A small image diffusion model, trained from scratch: norm layernorm.
Rows from block 3, named by matrix and row number. Rows with one number belong to one neuron. Each number is 500 + 50 x the weight over its row's rms, rounded and kept within 0 to 999. All counts start at 0. Numbers have three digits each. After the name is the row's rms in percent of the matrix's.
# fc1: MLP up (model.blocks.3.mlp.fc1.weight, 768x192), inputs 0-63
# fc2: MLP down (model.blocks.3.mlp.fc2.weight, 192x768, transposed), outputs 0-63
fc1.660 088:465501457427539406462387488586503477451508567508498429508500539495501541510470488519561524517408592524532592511597484554561479503471509469559486460602511526485575463545536550456545447531570458
fc1.661 129:424555558488475530585483591394473607482486420568422532438467525411512525513426499517521584453426367432469451477447438442398483542475529573463459410421457462456516516460332481477530545575476476
fc1.662 116:527455513547486546455526478481587515450497505603558410527488446498409473491475465493430427508484497595530563558559404453476418438429543543450555555521508464506506459492513480487564537489488435
fc1.663 121:523465540544469516501480440499503399468528557454517520462510502477448522541419475397486450471513489567550567402407539467544586556518495492459567524453496456467506489572519421442475514389515503
fc1.664 108:427442491512488490496540479474503545543609517558479500472494489466418485463420513468434527518516406466487476526410401493546455573497527505498553508449517471489522475439505531546470460534578488
fc1.665 103:455476498541480440412504483516512516483497519471580492489410487481503472404528479517525462463493414534506464481535592509524667520488491425570508446520441475498373478376592509509569456462520411
fc1.666 102:509571596491468489504550508504503532485514526578513461577461516505557514591579547431516466420559586440502479501518521521393491499451496509548496594492490477543478512446524499606481408502492498
fc1.667 102:523505465514492526461519422479527539521489479429510531502454484473412584500460460535533531450467499473461407459557447578505473548465394466546465507540522495537527547536434473476539432461529543
fc1.668 108:405448489660527542522488528494514501450454458539536521505510513381408445532515516452481526518489437544494515413492538489426539570513517538451526450338452516444566536623445503432463587501542451
fc1.669 074:403501417515465570521635477450501522583605465519545537446486476573481617564444506430444415493422464565607578529522563474501556460603456516520586486490540445424440496440473429477511511462510444
fc1.670 090:563451463447518621568446567440559474505515498481534413474552477559488519507404564497381404462544555544531534453512523481599554483500430487570480510509497442504431537491534483503560441493470562
fc1.671 107:435544478563505481469514500543509480508443492464473509444455539443487482521425604456574545509545572448437487419498442529531487513495514579527515492471526572537487517488543527486492490563536512
fc1.672 087:516518479491456486565447497444526376553489469460491451444534614393496513469490516556484527532527502471428390483533485506515524500603496538464464513518501402498544454557482523561501501543438471
fc1.673 080:542461421653449480568572620519517491523475498448543475461509493484473530652542524446485472510438537596494506462477511518503506438431418426463541569485466484409412534505552552453425496487496514
fc1.674 080:411494456570474581514513599491592491409521373523465472487565441509498575504539474545407533496431537479548499444480557562478561490488486480569432498581482429435508501469457453458615387448480402
fc1.675 083:524497536583464457514568487539439468574464484459493510399546528479563434546478543551539526476488440374453476485533555580454466423508401448486567543532488555452554659448522583497511507522539514
fc1.676 118:508555435473475476485484476499545448415473504409581452420503477528461491562485502457493487462500369529510501476493502369592521517422493514471564489461522515402517502454526514455518643433457486
fc1.677 123:452529554496475530502544459406532473568579500532458399583467584411481503416494420500486518479549453505506460552574549504479547530450511531522491475533437486570414457467440565530484424529492480
fc1.678 125:435599568505503574503536513559455469541499549457448524486393457468521582522421519562458505482352510558467468438521449533567539593454557555527510462573502497488527520488443484531602585507484515
fc1.679 112:492458434475504502589520557594558539521436456470548491529592511393511522433493544498474615538535429545522444514409485460615479493501450567393534506507571427488522483476501438501556518492504538
fc1.680 056:545526487469539498529511568509554526507447423522505501408446384433546450507490500503525479484495433473467513452504515402548435501548442499368467480486411475491505500441489557452486421545496557
fc1.681 124:367466515528437525507475483410510435572503469561455384539513610365404457428561510536514517484478429496503505534510554511410454512478504500470500410487483496482413481460400498503523465556487440
fc1.682 073:532551517564526594474529637424512452492517521495428430503509501505476552459449523527538511522560454621447454487579451533470457584456566448550484554469510486499464422559543540454526435447593533
fc1.683 092:519505474494488458538576594421514427537553387414544502517664556439516544532516552449463563545505512552438439474477511551514501438598500523372453528526578474454513508474503493584541524573436519
fc1.684 101:431515524449509532498478498395511479527513493522523462462474444537562431533587426505487511546467405513398476479586528449584478490510533410497473441574491440505531406524527487441528487561525498
fc1.685 113:513474562444511438554553506538436560489432454536505535482554453563456411504505453622417573561481506476458515518476374549476512550461517534526453442496387624556480399638495502471472552473487541
fc1.686 123:501546437419464554490381536401520485465520417539474424548531490552532478484486573598421459506441383489477422451429496406462433491528510470517524515514473518548611502560492447553538493505479502
fc1.687 103:500534479407438557506533449492525510423509463536568424521449527527455460499439568554443490545489460464500439499491487570534442507437545414526533537456529493529520518484523452569522502488458374
fc1.688 117:509500487477508514449526536434548541481469530497577420505457413496503540426461503524408385527415512515551495456581569399590478476467437567511481470429424498541503521397468429510629488510495484
fc1.689 111:496536491563525592551563537481494492609501547560453512562530545446371561511501518585529490530466552462459545516519495553531523531459457578540463515477558485480492403531437520485505616529549522
fc1.690 109:530475489445458598481527423451474516583531446477513469463532572459427549527533533439412502602480553533434502493483415444394482523468582512448502477422556498496555485500487604586475485507435434
fc1.691 063:558500497489488524484507513527555514490552436543517536561462597510519491604443464524511473466621488521483579487515531438477451404575434487550531530502494519479510538545500535498560565413457505
fc1.692 109:576499493621511550490466407615521480531508481414589538473460462493485512586491432474507414557507567512508542497519500561576526460510458449517593545496534446628429439581582451513522476456536512
fc1.693 079:560520334555507515518561577520518563531479564453452515506502561464560522438507499511480535553493500493555596523501616434518561533540446543584543479456497480555577453484456480508495630487509558
fc1.694 081:408453571520475518448493550527579436559481520507484534455499480545491487399512521450522489448492438489420522474475491476513464520469559520443452437585486481468469552471495523461487454506496480
fc1.695 118:575535441480517462458484551503515464514556455424449525421519500434619419498491485531524506420558533506500500517462470437547528516502448505561463482578564455445588589501486555558490479559477555
fc1.696 108:557464549541530472485533500526467551558527482434521487537510411526407450521545558520437502587455470494440518553574409564584425601470453508474530500582535474541456542502488557448487533484537566
fc1.697 088:542617454469535576486439501562510532538467504527552490423583561560493508407537521525401573521520443595520549462433509564545518488554540554434481516540500558467497469569392484494450457529459511
fc1.698 084:464502482501416445499469497520608402537459516391564478494591455483534538560508448544533496493471463489503463414513454516591556534494563538517466383500414466441509437562388516484524520566449483
fc1.699 107:520562479517540458513476472469476494570545460495490481521548477432488447465507566536431494578542478436456515500502444510405545571520497451490512468517448441527470497501385487556562478500491523
fc1.700 092:505514474449506419494476546563459539477476482506556466616451550548557538499483564659462477491486531447508493485456505455541466490484390623540490578524515548533523568488546541635494466545476468
fc1.701 092:594619632487473389511494500452559427544496473487534486452482597412457506493402447507491550628546546468471491565509479576478475539484549563402535491513509549498507520488521468477551545537542472
fc1.702 128:549444532465522448492550517508546423473548493439453405498527454560439520537460538483519502498453513538506585456388490562544541533485456511528462553518505463468513506529563433615522470387571555
fc1.703 101:579539487512516515429534544434467513437526491468524465506509528493519510531491474467458447507507466529547496546521630550512498449523430615562501530490489483436543498447518391540536542409470526
fc1.704 082:458468489499569544486534517507470544468467503499509490492501494397487457537500550498488519463517395556603557451545568491572586522534378534538519430511431455479576483433603379489491476461551555
fc1.705 108:551530488522522465499480533476517448502490511535433471589487561495436447421396470545477487483496499477407533473492388516426493477455502415518465469544494480649461416506552516602479532529521473
fc1.706 051:527477421536526411502531470456541563503454478577442532618514440437449522366517531511399455450546433478472477594594527581513524470447472455479559400467510441516452504519487429555556387497507504
fc1.707 126:486533430457505528543390543403556479465452412519450451529581575436464518540481530566512537452464508457552414471579471482518415468460498541535517454470509499509512501466414517478527455593560575
fc1.708 089:520512576572409555487543568434537453569512484472495533422506502544560466499556452590518550550503443463419441469562507554468486494490500507427499567552477518529607501451588512422468356551566452
fc1.709 076:521526501542463595478525473543512486552473444469480506448458488509502438413507504527498478609483433564374540503502530524463512611443492456521589514517463549389500526504493494517573515484461564
fc1.710 079:512473473526509409571491490514452525436492540450531464513448539541454481493422524449563443591463549504462530511498559497487540492492620500552513400471529499474548529555430479359556588540462518
fc1.711 119:504515496493437536391521437473477454496491440571513457559501474461438495392515518505508456491469468469487558493535456473425487441457556533458536444504509400447476415420531437547490443459430504
fc1.712 071:468476512540455592518535541562566537476474567461630462374524455487439479475552412442473522417471501521518514440615520477526559521612563495462478462376561511448539487618461526458458472527546521
fc1.713 122:533552469540381515588509578479463462472457396520533532456569379395539450594636516474505447493483455531499496519427507480530473477478506500527516483532542521501562541446498479512451475537466533
fc1.714 092:547521565443509495505535449500533436544490504458542476544572562566416538444480499431466512546470486505532494515566504507524552585471555489488548610610430547444492562605384576498428494533498557
fc1.715 115:443557460530557545437475522484529573523415448498585472534507537507488555383422571601499523484478554454582403541550541491418468434426473482599441535555542499500460459528428629540454483535470398
fc1.716 066:581456403565576518571441517519500442502570512577397565581554567422419596529463513507464443556530572537515512466512556546533526486580550492462530528461515502528500457494627509494434592487510543
fc1.717 111:456557515429463562536475539494541533518457477637450517533520460481517503520402545510530545538450518575497402498511529434486497522505456568545545467622535486521571449471545484502511441503556485
fc1.718 095:561592584521524411481484552456468562482487407454507465522518483562498476523507525510432515448465521463508472462516497492447482466491589460406539543482484573606497558517455464683493459543541410
fc1.719 078:502468530489509567495582570507525522516403455455503524551526486529577450546484584537423489542557492506531475562548588453428490541541509514560537497527514517454374590502572595542522533520510511
fc1.720 083:608482496589386496413554543455493408509555505473475412498508513529569531680499505468539540472505500513506487519542456556498451520430475556443509590498455470504532547490489528556474438477531516
fc1.721 117:437452604479435576551476482560397554478430354516479427480544559442493466512445503520472527480531513510522487508466425512431513543512500593584467598533471603548513446556512569432494458481444483
fc1.722 125:483500572489451621548586581501574469525515483489436473496556498398476569509439492575556572460482492450459452482522457537555420552411468588499442569537493432437545439465463479507489503509460540
fc1.723 096:485500480452546549527556538406543509486508515408461371477486457535449527474494556471402432488583559492476363493508550498452580469450496517593473516530500536500410520598474528514456482526473436
fc1.724 127:529509461474436515520505447525654465482475552415574464513459535501525540507504457480577563464486501439573471413374561550500443474428416537508554527432485442451493439463466470466558572492429464
fc1.725 055:464467521532621527552556576492506493442414521557423503486518503470549559499462465479546523432464453450481520535390560455561538487490595605503529415503457506524535505476536460497561545455522557
fc1.726 127:511497451603492499520504566496557442502484496510550516497517514447455510556510452516425442533486497559574490563597514442567520451489523485586546488478446423580476417519548478416525430520509524
fc1.727 051:531586540574487472489515547514543535569535515558473550472492561466420463446447499569555471435482429504420628452533521495560559500553497512586524489499461461530536568520472414538512580430518568
fc1.728 066:522523483526434530528460536459505449416496484508451430478559509571480464630431455456413516576532542450517401512577583534442553465503476543513423524483476514507508436498519424360488533467486471
fc1.729 083:576454483503442510522462494495477529525523576497477461506556635473513515503431495557601473459474542524473446433442490529621490482505529524585473468586537503580557468516459535466401557521458566
fc1.730 102:473444568467558461506533531449558531609462495409407520484549458509577468501467457454535494599445459494471480432536554454610533511451521500502478477540548524463531538479583416551465519568406561
fc1.731 108:496642436556482499499441423560506433403537547458577495527420456586508526546522547441520491427485491436475394488404534468559555447496500485462472525541549455434394542470536503438479658549450399
fc1.732 125:562549490402500443532539540476462527492589510480509423519544503565490407553495553458483478517483576495419518475523448518503555582529532507541502500580544492472496432463593389545602444529509529
fc1.733 056:445475488572446541466607676518456466380437460533428523510560490392494474589442497425577543576524431479504518493522576521480467461484540484496543503465477534506532411533533569463459524591425523
fc1.734 061:528515457478534544410471586376514457473534453483489457471474500545444460458479537385538490419490520428442457476576438483604515503564517562536494451574491519561500448502429462494477491404499534
fc1.735 113:569486431563510475437449439515580413498508541427563490535564527542504451522483592598473390593553495545554423472529621484570501510477443571531544583470447506510430451494590498443559529507515454
fc1.736 105:513459540452508517491482493541592496456515545521458478503470404435513541562526460497541574511552499440558414528409451560475517490389491586466515566503426551450434436432461514521533567507504544
fc1.737 074:480500562471584537515514408488513515470534472489518461494494493468523529477463514519485486544447566460522408390366564562489554454424425416490541533473534535440489561552506509473487627497463525
fc1.738 100:469512430543511574507470480450487606468480531437570420513401383527496462481549468515546527395529444517584486622512525424498474498535540565591475526506423560428471485523480539528437480522447531
fc1.739 096:558534476517431443480535502444489456480456541622447558556546567573610489455496502493476572503438576497536451548534473515572483501471438587547475467481531449528453444488620497490520524547463478
fc1.740 119:510547549499444467476509572522451567465490410547510485497445533537434444464444506478499467528421498471479489503460435530468565574456541499528589373461479511447463577485525505462550525533536509
fc1.741 108:529627427545468420450383477536535547467524423472398405509534577454508501502541480523491447435584451495509499483445457431506542608568492531506543548518547504421553515535450550526387440424486547
fc1.742 050:549535410597403493496510472544484422467510491470455492445461549434494547511386447411526449561524461563572529428576540518500604467471548506495521496576508414512483498448543418476487451566483487
fc1.743 092:484536481526508622488482498387479439512602483555564516513448525542467438508472533517468454455495550501488474550468475441538513588493493484591479452579508457557485502488422424638551538485509631
fc1.744 091:499485478584491447521483493553607507457474471375564491512525581481438512512502499455464451503525440601484540434465486444515599539530483514485471449377577469462466538459386614531509476541471514
fc1.745 121:464497493481497482512473343507587444518481496405464497398510540458450439471487533429546403505552528445489411421515473443429571486489528372532512504437514481438417512469452597418468550559494440
fc1.746 090:504453491506469568528426522504614546491542460528476583500492489458513464450522495541558586511375451534558477477504467509505494470455503553468432516473493525452493481407515483575526469558444637
fc1.747 089:506507518604546579598531464486504536466479504510504478412502523495442447593514481495477525529591583494606553512528543471486548425444444489520580546448466456487485485486604456493502414511577505
fc1.748 103:500519467472521472603538518524521538396441521510586493529489554379441475462492520397472451509464559492550455422560531389545499451423469418511544469490573422499465433492470536503526527528467529
fc1.749 089:442465452501514509539533442508485444450545494556510532559488486505481435396368483508470514590483543482446422531526481629533573514568517480555451523495535507441537469494470479535494509428506585
fc1.750 103:452530467537507407454448479366521522433462495492509470426546477387486479597476494470543484467516492530593571506595518509518431472430513496506488473483497521453466516478486554442547411457498467
fc1.751 117:574457463496504560553532582516441517494477557452566475509481449474586563561526469552391506626504480476485578499435488473572501511497385575509592566426461507489514577452523533466570557555553528
fc1.752 101:454413535614510494480590523456502432461598505522511461547471577472432515547466499394482544418450517507500408537531297473600532535459459477557469498550454563465520425484458437624433443543537523
fc1.753 120:459449441542455560415499472444534451408413512451527472564546519527478394403410550526487398539502556522497385514501470492459489536441494467549508541443468565469426552535548574473595657518463476
fc1.754 105:492500470479461499484559630405440456557501452449463472476464434567516506519453514452423464508473385521533509505535571510497547553411388568494435573469520506499412525491507444519498505481491447
fc1.755 105:493401543532456577637494509536428498479411366475469398548520564491502513495485474507389574498481552539452465505485412476475537482502416500580465565625436576573635409554479550532508440460419446
fc1.756 095:531630461510527443438508482496501487481525606533600609528486420544541546450476512493540487504473556494486575496519555505615436486486532499546523525424535514512429576400486517548490470489526503
fc1.757 098:508524550501497428538482569490437477520544489555601421550533569480530549457466506571469509463472456421494501533456472577444527567541530522568543478580476514554564485513513443601529415598553505
fc2.660 117:566509474592572527445537545510506485557541362494447530616512427514546470480422511519491533475519438456460473525521529461488560556447453468489521559428475479466447509473476483561460565462435463
fc2.661 122:519462439538391538465448505570554483521554498402536547452500475606485425511504578537528469517473590601500509544495574500497497489510518535528523589469467490558397382568600490521494474455439530
fc2.662 103:504459528498401542468472505487378508433507485452560543528559407504491494618535504447499528496475545525494414470399589438520516604574427475438591468529476486554528493412495467534555476524515601
fc2.663 101:522598479488484490458449468496466546550475434394555468430401456458454530439438491523544477466474501449497502490488459650456417544487473461514529499509531551496428480462370539539541490479414506
fc2.664 102:505540524486405467580484415506464460483507506505508582523462399484474510552437526430531455494513453562479532500558467407527516542559461516513448443497567447490563444603425589475468529397503506
fc2.665 113:551455484463489574541558435519511551604506467437473527525474538599454486563437412493463520563418493537598530557483488523522390498507427631449533501494511483463438503571455447516561551534437520
fc2.666 093:473503498530504460550549490531475530544501427547553461541554456516502381540482514581443585487476500504417465604486457416500588537510551505485515495616440536527593520498590522499476439464499518
fc2.667 104:506522570502531462533562475489479494523485457503559397527459442380542501456521365516421450470500491475501479501490516519456526488528379397506529437576555591510498440508436491559485577438462479
fc2.668 120:531496521390519438567505446533509456566491434523522527501466497578493551463494495607490499444529537523533375541500581452546550491493553492464504498478472466537515477447568465651558434502485573
fc2.669 075:507483435568431535468383570527440456471462516530503468568567584562536442458513544545469464527531553478537397392445498494481487502487455449496423490557513509495517554463403517586530468535507421
fc2.670 099:451403595551512468468538508514479488514525462440479548523568474492454508567541402592534516643493510476513524493493453546478409492403464520506485525410464613486567440491545543506431432498579415
fc2.671 108:511505548389514488545417492475577521529499460539488486538485483612468483505549555488444465534357621568551465535449554525484502451426462401518514520621560503465554481583459529473517436501531464
fc2.672 086:508575495520553471485499494524598621511573444569456532409584449506570616499496604405536448513522498527501576457505502449588564488463509509565516520501546509466432468463542564425539521525423495
fc2.673 098:478630613419530553525456454448462493564554517487466527518380395540501435381418544425467567508516435491580433520509577488565437503407492492486456511567477493550575452427507524420546546388457496
fc2.674 080:475441516523456517508498482537437509504500470568492477587478528470582394450537499473518463432544427450606406491489399405436454475519493431504580532527550433524602541509505552513544507469519413
fc2.675 087:508459639383525506395526549490470525409497461438540530486548569471513472438511504517460517515584525427397502516448560502494469491373621571488445455489504416561466526432557479499469488391501485
fc2.676 127:436459519484532540451470519482507549522518474587450560571471534494488590434504548432483497448464641451451545432597523597460523495497500593525419432598462508475503596528465447581512473537450500
fc2.677 116:421532418567459491410538495466479456551449505482456489541476519424564486598487456550571517554445453460463513406507486501493509529556487548599477462495545577537587620494433435483465612527571473
fc2.678 121:488495521476423538560524563442460376529564550489584528510594486487480516527491488527431445616549464489430523533417508495541557451452444520565478461570407588520487440545421531533460581463610474
fc2.679 109:540569556488525533451553433420483494447528548599465495474467492535501425527507516431561387472531538442489598513530530488416516514496504537538451550534394574485526518503463488495459460515519503
fc2.680 055:575522558554486521503509488473514465410476598454457551499597501438499612558556528617515518440548463484492426497490458543406542451456506548577441534495551544490472516545482386488473458469525481
fc2.681 126:502481533566521417452496461538500491496418568471551544534554400495539611632536480562492415584516520449444563442580484494535522483488528517514425497459471517490599388493517448480430442427481503
fc2.682 071:524453578547444575504534512522509482486418537445552449566526445445518490504515511515533503507427455497512512482426514372491528473481310564482576561525589449443554487492464562516440572496415449
fc2.683 090:521548591470509529513511440484529593587441517494322471454559525477511490445503542531567455450463485511487528443508458479536526530405445510515518589432535513493481445512497529431497492501431416
fc2.684 096:531410488468488487449498574505564498421559476495470434536593469520553600551487522479468520519574513473502431542482502562488530520491571498465493473514438474480382544474355459517522563551554474
fc2.685 117:464512476515407555499478516494535478508440554443485571512472461363592560504479513409555507403385464514408439584559602458562556464557367526514558524474562455489519537376527500506551440518480525
fc2.686 134:477549527510528442502597400575530468541540535474488501505493557464460535519552523536482580514542585557424495527509495468484506568573580561445454474480457467424491456465466431462495437501470531
fc2.687 109:457518491525512458583444535439520491504395501475451607538517535439587536441542437460533489417569434407512519521453564420510527456614485464495511435493507563524532479470519519436532479538469486
fc2.688 099:378402481532518576589484482437480481446470485590496553429569563457475533497547486514520584509516544516432461511422512528428541448550397533531453559500519527364459484435546565479517455517499507
fc2.689 107:452492531420422512487506503431537508521567488513537510455466427455398531486521478538463569522483536512426476387426419469562481492416473452503546459501609503512520507524507508496419543408590476
fc2.690 114:560566531532516487481502594494540488339466551502581559556476479442518530530487483494570529520454484422498518474441557448571480488466432493551445491609446479543317541555455477506481490520457577
fc2.691 074:464405504579565526430453483480395466590459459522511540494554447477506564465502527480522550499426449508559506441512502522522544535365513519392522495480507525622495460392533491541608483479490471
fc2.692 098:525506549417544488488554451504453591469591569422507579546519488532504427508459581596524531468462466598485497441584587471461459521541410506586514512620457593516540434516452429517535535469559471
fc2.693 077:424493527519571478453460506473462507420482536517573484508465533475437505442442440508501545420584453525495497563584516555493455550437485578497468468532471508501441601512547493499474488531546520
fc2.694 072:588507475496440511577561510489510500459560471450527401516390471507483451570464562512416549548503602579418423470528474455433565492561464478538599595433485452532484503498563470457575476519432601
fc2.695 105:495515545451584538500433420487446487563439332581547541466545492476523520506552536453511460548496510548563553445513575540531502479580480515390454454499538496518409489494490455505537481472525574
fc2.696 094:502486512476506595557504512461493496480526498503542491569536420536443432430546437512428450478482581504464554553422523528468567483528499518484518466493546437495496458494524450485530526476487543
fc2.697 097:512539428556461485456573483430454485425530584496545532489443440536509473483461508430552411455532470446469466546502626335470510506430489596516530473508488505560539562410515520475407470443532534
fc2.698 093:446504552506557406509617554427577482434516502509547507508388455561456452461477470464566426506543435494525508595547581498395514500360444489514602488503523529579533490499531583460558494530530443
fc2.699 094:464463521453513521535492541346445503491509445346553466376455500592448529498461441512497498588503503583462458471593582495519496514580436558476455532470466551512439522454581467495421527357536533
fc2.700 090:560526549560396583537491428515620519547441398530469480422516392508498439481587490442439471514553530485516400560562513511481492520438558521584450590450543579498498432494525517521489432558568437
fc2.701 097:382537462454431487490520567542469512545452543513476452377434555576510424469554470463517456486575355524540466428529546409597521516538415496531579535476525433508562516499574504455451463481570608
fc2.702 115:486494469514505449497454473587457556551501506482555518482432470575542520528475538455505440517518520505589528629562591473475517369500498469553486512491522510504516369547527568438543515524441526
fc2.703 092:478519519444508523469483494460489444475423400455495576415473561529421586449512469543525457537535501457509476524534553584582540500504549547509443426558494561560509516461560586484495410520572438
fc2.704 083:534568506496456472457537505437491409513535496459526572507475393486550511514546434501485527551457640475479524548507485504492378483416528484494496568508517516512461464479504530498485471406424402
fc2.705 097:537494417473535466481442492496505582509504433462450505545442487522504589550492473468517505535565574460558596495510524546562469486545556530484469520463513431459538465529496522488465411486464586
fc2.706 056:552529526511534553446514522548500482402533593565445432429429485435556582487450426545511502431536447547417496473439511520466505521515507519530509501550495542463522512428444547446432510545473458
fc2.707 117:469495560519569530479583482458433502527510530539586460511452511444574580487507412442438554562457426410501536489563425451466483393526458486461432415566532512407575605482455438400436559451502480
fc2.708 091:527492458391530412547529462498461535452462416538535471644493530517488520532435471534532506520537588450445487516378508560533486460378539461503446529497516412507456513436462450591530556460432532
fc2.709 072:499545505585501521513507520511473513508503598515440407403523568535492563574443448518517582484532470478415456516486438510499525498554492525475496556520523497605460487565524541419431508527565431
fc2.710 092:482536546535535514409511442492524575603501457544467570572598421477548565537480459559475529401560450471465489505488411437520519489469441408517455502466438515547501441454597566579456534425488473
fc2.711 110:483567473538518397512506545533553455416550553524461558460543557398497520482558601503528552468600617561509439537453498616432532494434482555488463568512454514498450464410513506516589529522498466
fc2.712 064:484542494544530550432470561573602485491494500522440453460538512562536443526419468656505451526431403394443478547457518577520508562454488502392516522551462453548425489415512471603583500512490532
fc2.713 116:464410608414666498576529520480517538484524532482483531505506493618421530551432537418436547457396528378490485496520504522460461493473466480440394495475465436515544482388573517488576436496502525
fc2.714 095:438447504504566409402469584448478527560533490509524547531422537518520543442554485520460544553561500405524448443481450545534429491508543439445508433462536462621479389429582549549559484424486446
fc2.715 114:535497514434444415588534554361503445451602513504407541543471477465480502583436529464553483587503429464487529454498401537535562490502442422434570466520456579506521393541547460470564515456562569
fc2.716 060:496412522477501552562450495498443597483438424475449470507475535511609485392517484482479591501513520600474476480571521515516422500455426511536516473459615456532517544451478482553598603613460518
fc2.717 125:577504484457570513502548416568416509493570526459613477502451489577469566453537492526505393497594440492548596488561494589510445535529608518474510414476513492415388582508438523523576504473457543
fc2.718 104:467387423516516481523621474516551467544467419548566456557489436480529520411465518536487513493516527557504525440447484506512507577457485513597462478549519339436486453424538429464578540489506571
fc2.719 078:522474477542586486429392475484485411528490488478497582422486514505491509535471497407460503496496549475524581423509430463475517495479506486411514525498418487493490474567399509559517438454567463
fc2.720 085:548512500526559536561448511468366529569373494525533482516527555481554435541506469484528433497461514486487439526475540473510516494479503467583473455492560587524564443487556504456491426478553495
fc2.721 108:577561430487523491445558459461580472517536556420589533561491508535521557475519463589629428605480482560486543487596534502589434505508491495504500430528515493403481557496470434567568508461455495
fc2.722 097:480555495582532469496418536404497568488400516528568458576441432529485472529576435480427520520568484492547522398510471569536513580513486440513560543466549498534552485483541451494462538509513487
fc2.723 094:516564448521418512518568464570554441491497509424544515532489522353551526543434515395567487432449534538581544483548532528511359505446551482440495506423591449455553495464537476495568505540486538
fc2.724 121:532511533467574560431491401482448574487549499531443495435479442545432417481497436488475477530472504529512520542479522603448544498476429469471397568519489492538552601500504475514410505515603612
fc2.725 057:586466422504389499527482495480468510551505560508505544583520543441381533435547586477418577475493480559534434507551498523416506572500394491570542535489526558471492486539511542596458560573503528
fc2.726 120:533601394408458514454546473465531523418489533495446459540435532548525448533467450596562522394642486553420458476492502466441494552477549564607487538481505474468514497501477575403494495546528477
fc2.727 058:485460448579564579532521523612549458393493510492460448578466439492500603462464486433515573455555467483457424561498572551485541463475426612532462478540455607465411438453450555421525474542509535
fc2.728 063:494481486438567430451554410574475445554475367465544496472549556402530489418494576530515502495410482576575605543493526566524420485556490422434491450399503486486509452544520439553556578507530501
fc2.729 084:492475447477490521494474526457554375422463462548442444443487400529515556401439478533439482539593550498452498549501525486481611457514473488548462537512468471505536526510521542594511499556512444
fc2.730 107:440561541514457513585442491511514543472553523561522524439549463464502559645550401481400475458488434467502468531503458515450551491550462498576495426467438607542519503533511480548431489487593542
fc2.731 105:458495586478554509553602459533487552549512531434519551563527476441450508535501411596537509512516439622394534430568504427498490540560478439474493441465468550553525453472505421462484456442519538
fc2.732 125:430484515609529533466448481536588521529442473542553523420471408552566522427548529571408402450456530447587442573481484542495501424493553493536391565419523462536502532520442592478502556506469404
fc2.733 062:553447441446502540563497446448516558535534472473612428479477529583483472442594506544486597518500538526525394477463403490625529498553502495431510469491527479434445550497472478499498505401457565
fc2.734 069:421469466569463498576456485577477545420435543577410458506579549487558506513477499515506486586514468453423541526397647562489462451613494526525473531412570468415455581570560494493540536522538439
fc2.735 112:363536568424498536513443489517520560481557590437554552518484541441570426523506459465498515470468430541422520419510550404503470529577423437468539454555483517570546459452540461507466518489493575
fc2.736 111:502555524407495522571430412520488492500478485458523629479541530564596569574538536479557379480383542548536515506583462499471460567473581498521509559580473503531638500521441598621423417523493535
fc2.737 092:453510476514526458544433463504490518413452493484608515548464570450491513491516426538500490392561469450400481549587499482563539570461480585496365496559482485580494501490519467472487528553479528
fc2.738 102:462469524485635458449452401490480433454560476476474544518560562436533460554468547406531379491407609513471516537528422420454528559424480529517529467526463438591525488510406537539488494448473479
fc2.739 098:418495509442478567529472485478507502596535531539540490464476479437501531497489515488481365450519417522474510505541530453419497443468584432378497532509508524484541470419546563469514468494472525
fc2.740 112:439438500491533538497528514485490402498570540480540556481463495422498458490508502519390527514569520477478483542523369531552463475546390569498423542509523542543517480566535595594433514542514426
fc2.741 101:460476540473539467512512508498458459552422436608572540503529455477551515564503505473493562539508441493479542607505556529553418527474458499482517497481489547606423527539496474547529494542538497
fc2.742 053:473554604512502561570604553473460602616489533510517515481555492465575471514526509449449512502507506538463450473520549499566447415464455498436468524448537483491457529542437506549654516489478508
fc2.743 083:434431575551571393495524556534519536486365539485444502455647457432471503465468471511539459493550427496416526552462577567538509453527565483435553563536533498507441546485583516502565489457441420
fc2.744 100:414582461477491456483530504560550472443532545493602547498510414498536460403486427560595440505482460457526465509510493484446467418387429537515584441499537475486552593551539469458402500554526504
fc2.745 117:524469432582525510423465565480522491410487560423553576505520534452469488467558550591533523525522589550358481486454532442473557578422511525569446500520549517493477464478601440475538467473507427
fc2.746 087:489531451570621532486502547493512431504506546502623424509536417515527436618508443462368504468544506485559519461530471474515541509551477403505501533442443564453472461529523388535450514546463487
fc2.747 090:502507516540439523415508489435469503494533529589530416568492501476551481542567480495462538459458372521438407512421483377494445547467447495392517500573558468465475496501531547525489469525481386
fc2.748 138:477487536530532444464520524496356494437413414436610437493507416579541501559545461556540468574638572519466508503514469476460547514566547452514437479512444581522549518519484479426470561530558477
fc2.749 127:488498554478473440550478404562572520548435614489483492500508498493498535595552578544447451500547434507513511436515437471488436408535524455545584408561499470601534533467505475442516506557448505
fc2.750 093:581504434511488516504477555528475464452575579432563529496518519581518498365529612523543474557431464517473453467410464496428600458507580487505493581488536499517524485528495456509449507396502426
fc2.751 108:485473459459487469569505474448631498542584479529436457462556505550475445540458564555454542432518529556386485511528527492541468572526570500450422407611513554453484523509406491500507557538528597
fc2.752 096:466525486479526558511539450530350483538516524394482410488498500516511453358470513535526558402406503618533484497470447542509518482514440513527504403529500464438508454534396485509513532553443600
fc2.753 118:508482602553466451506513558534462496515588521438482562512504576523530488520536489488512454506421452477479586506467532502539511504503544549493479462603576451564467360448563489514468459601387603
fc2.754 122:419536555461469563606466463440567501585432630515534526395530548510417434500517487499523531548564553449524465445502484505517452413556488504572521459512538502491497509537482504475517436529498581
fc2.755 114:472602467449492512479524563588416463534578571507562540386559565453411500454449468545563420483506473533540662467540540420523535551538558534329523409439485443523430640538513470533473425471467573
fc2.756 114:530479495526450515501606388461437490582548468424542511444434554451534465550540400529463489500543413485539510489526462428461564493498539463353500420503426547493492499516522512398531535433407519
fc2.757 104:491504489484451496481506415435488590518543531539438507568480487483471476491488486505527530579456468465471510534465451452494528511395451563582386525524505588560465530507548459417566521487459519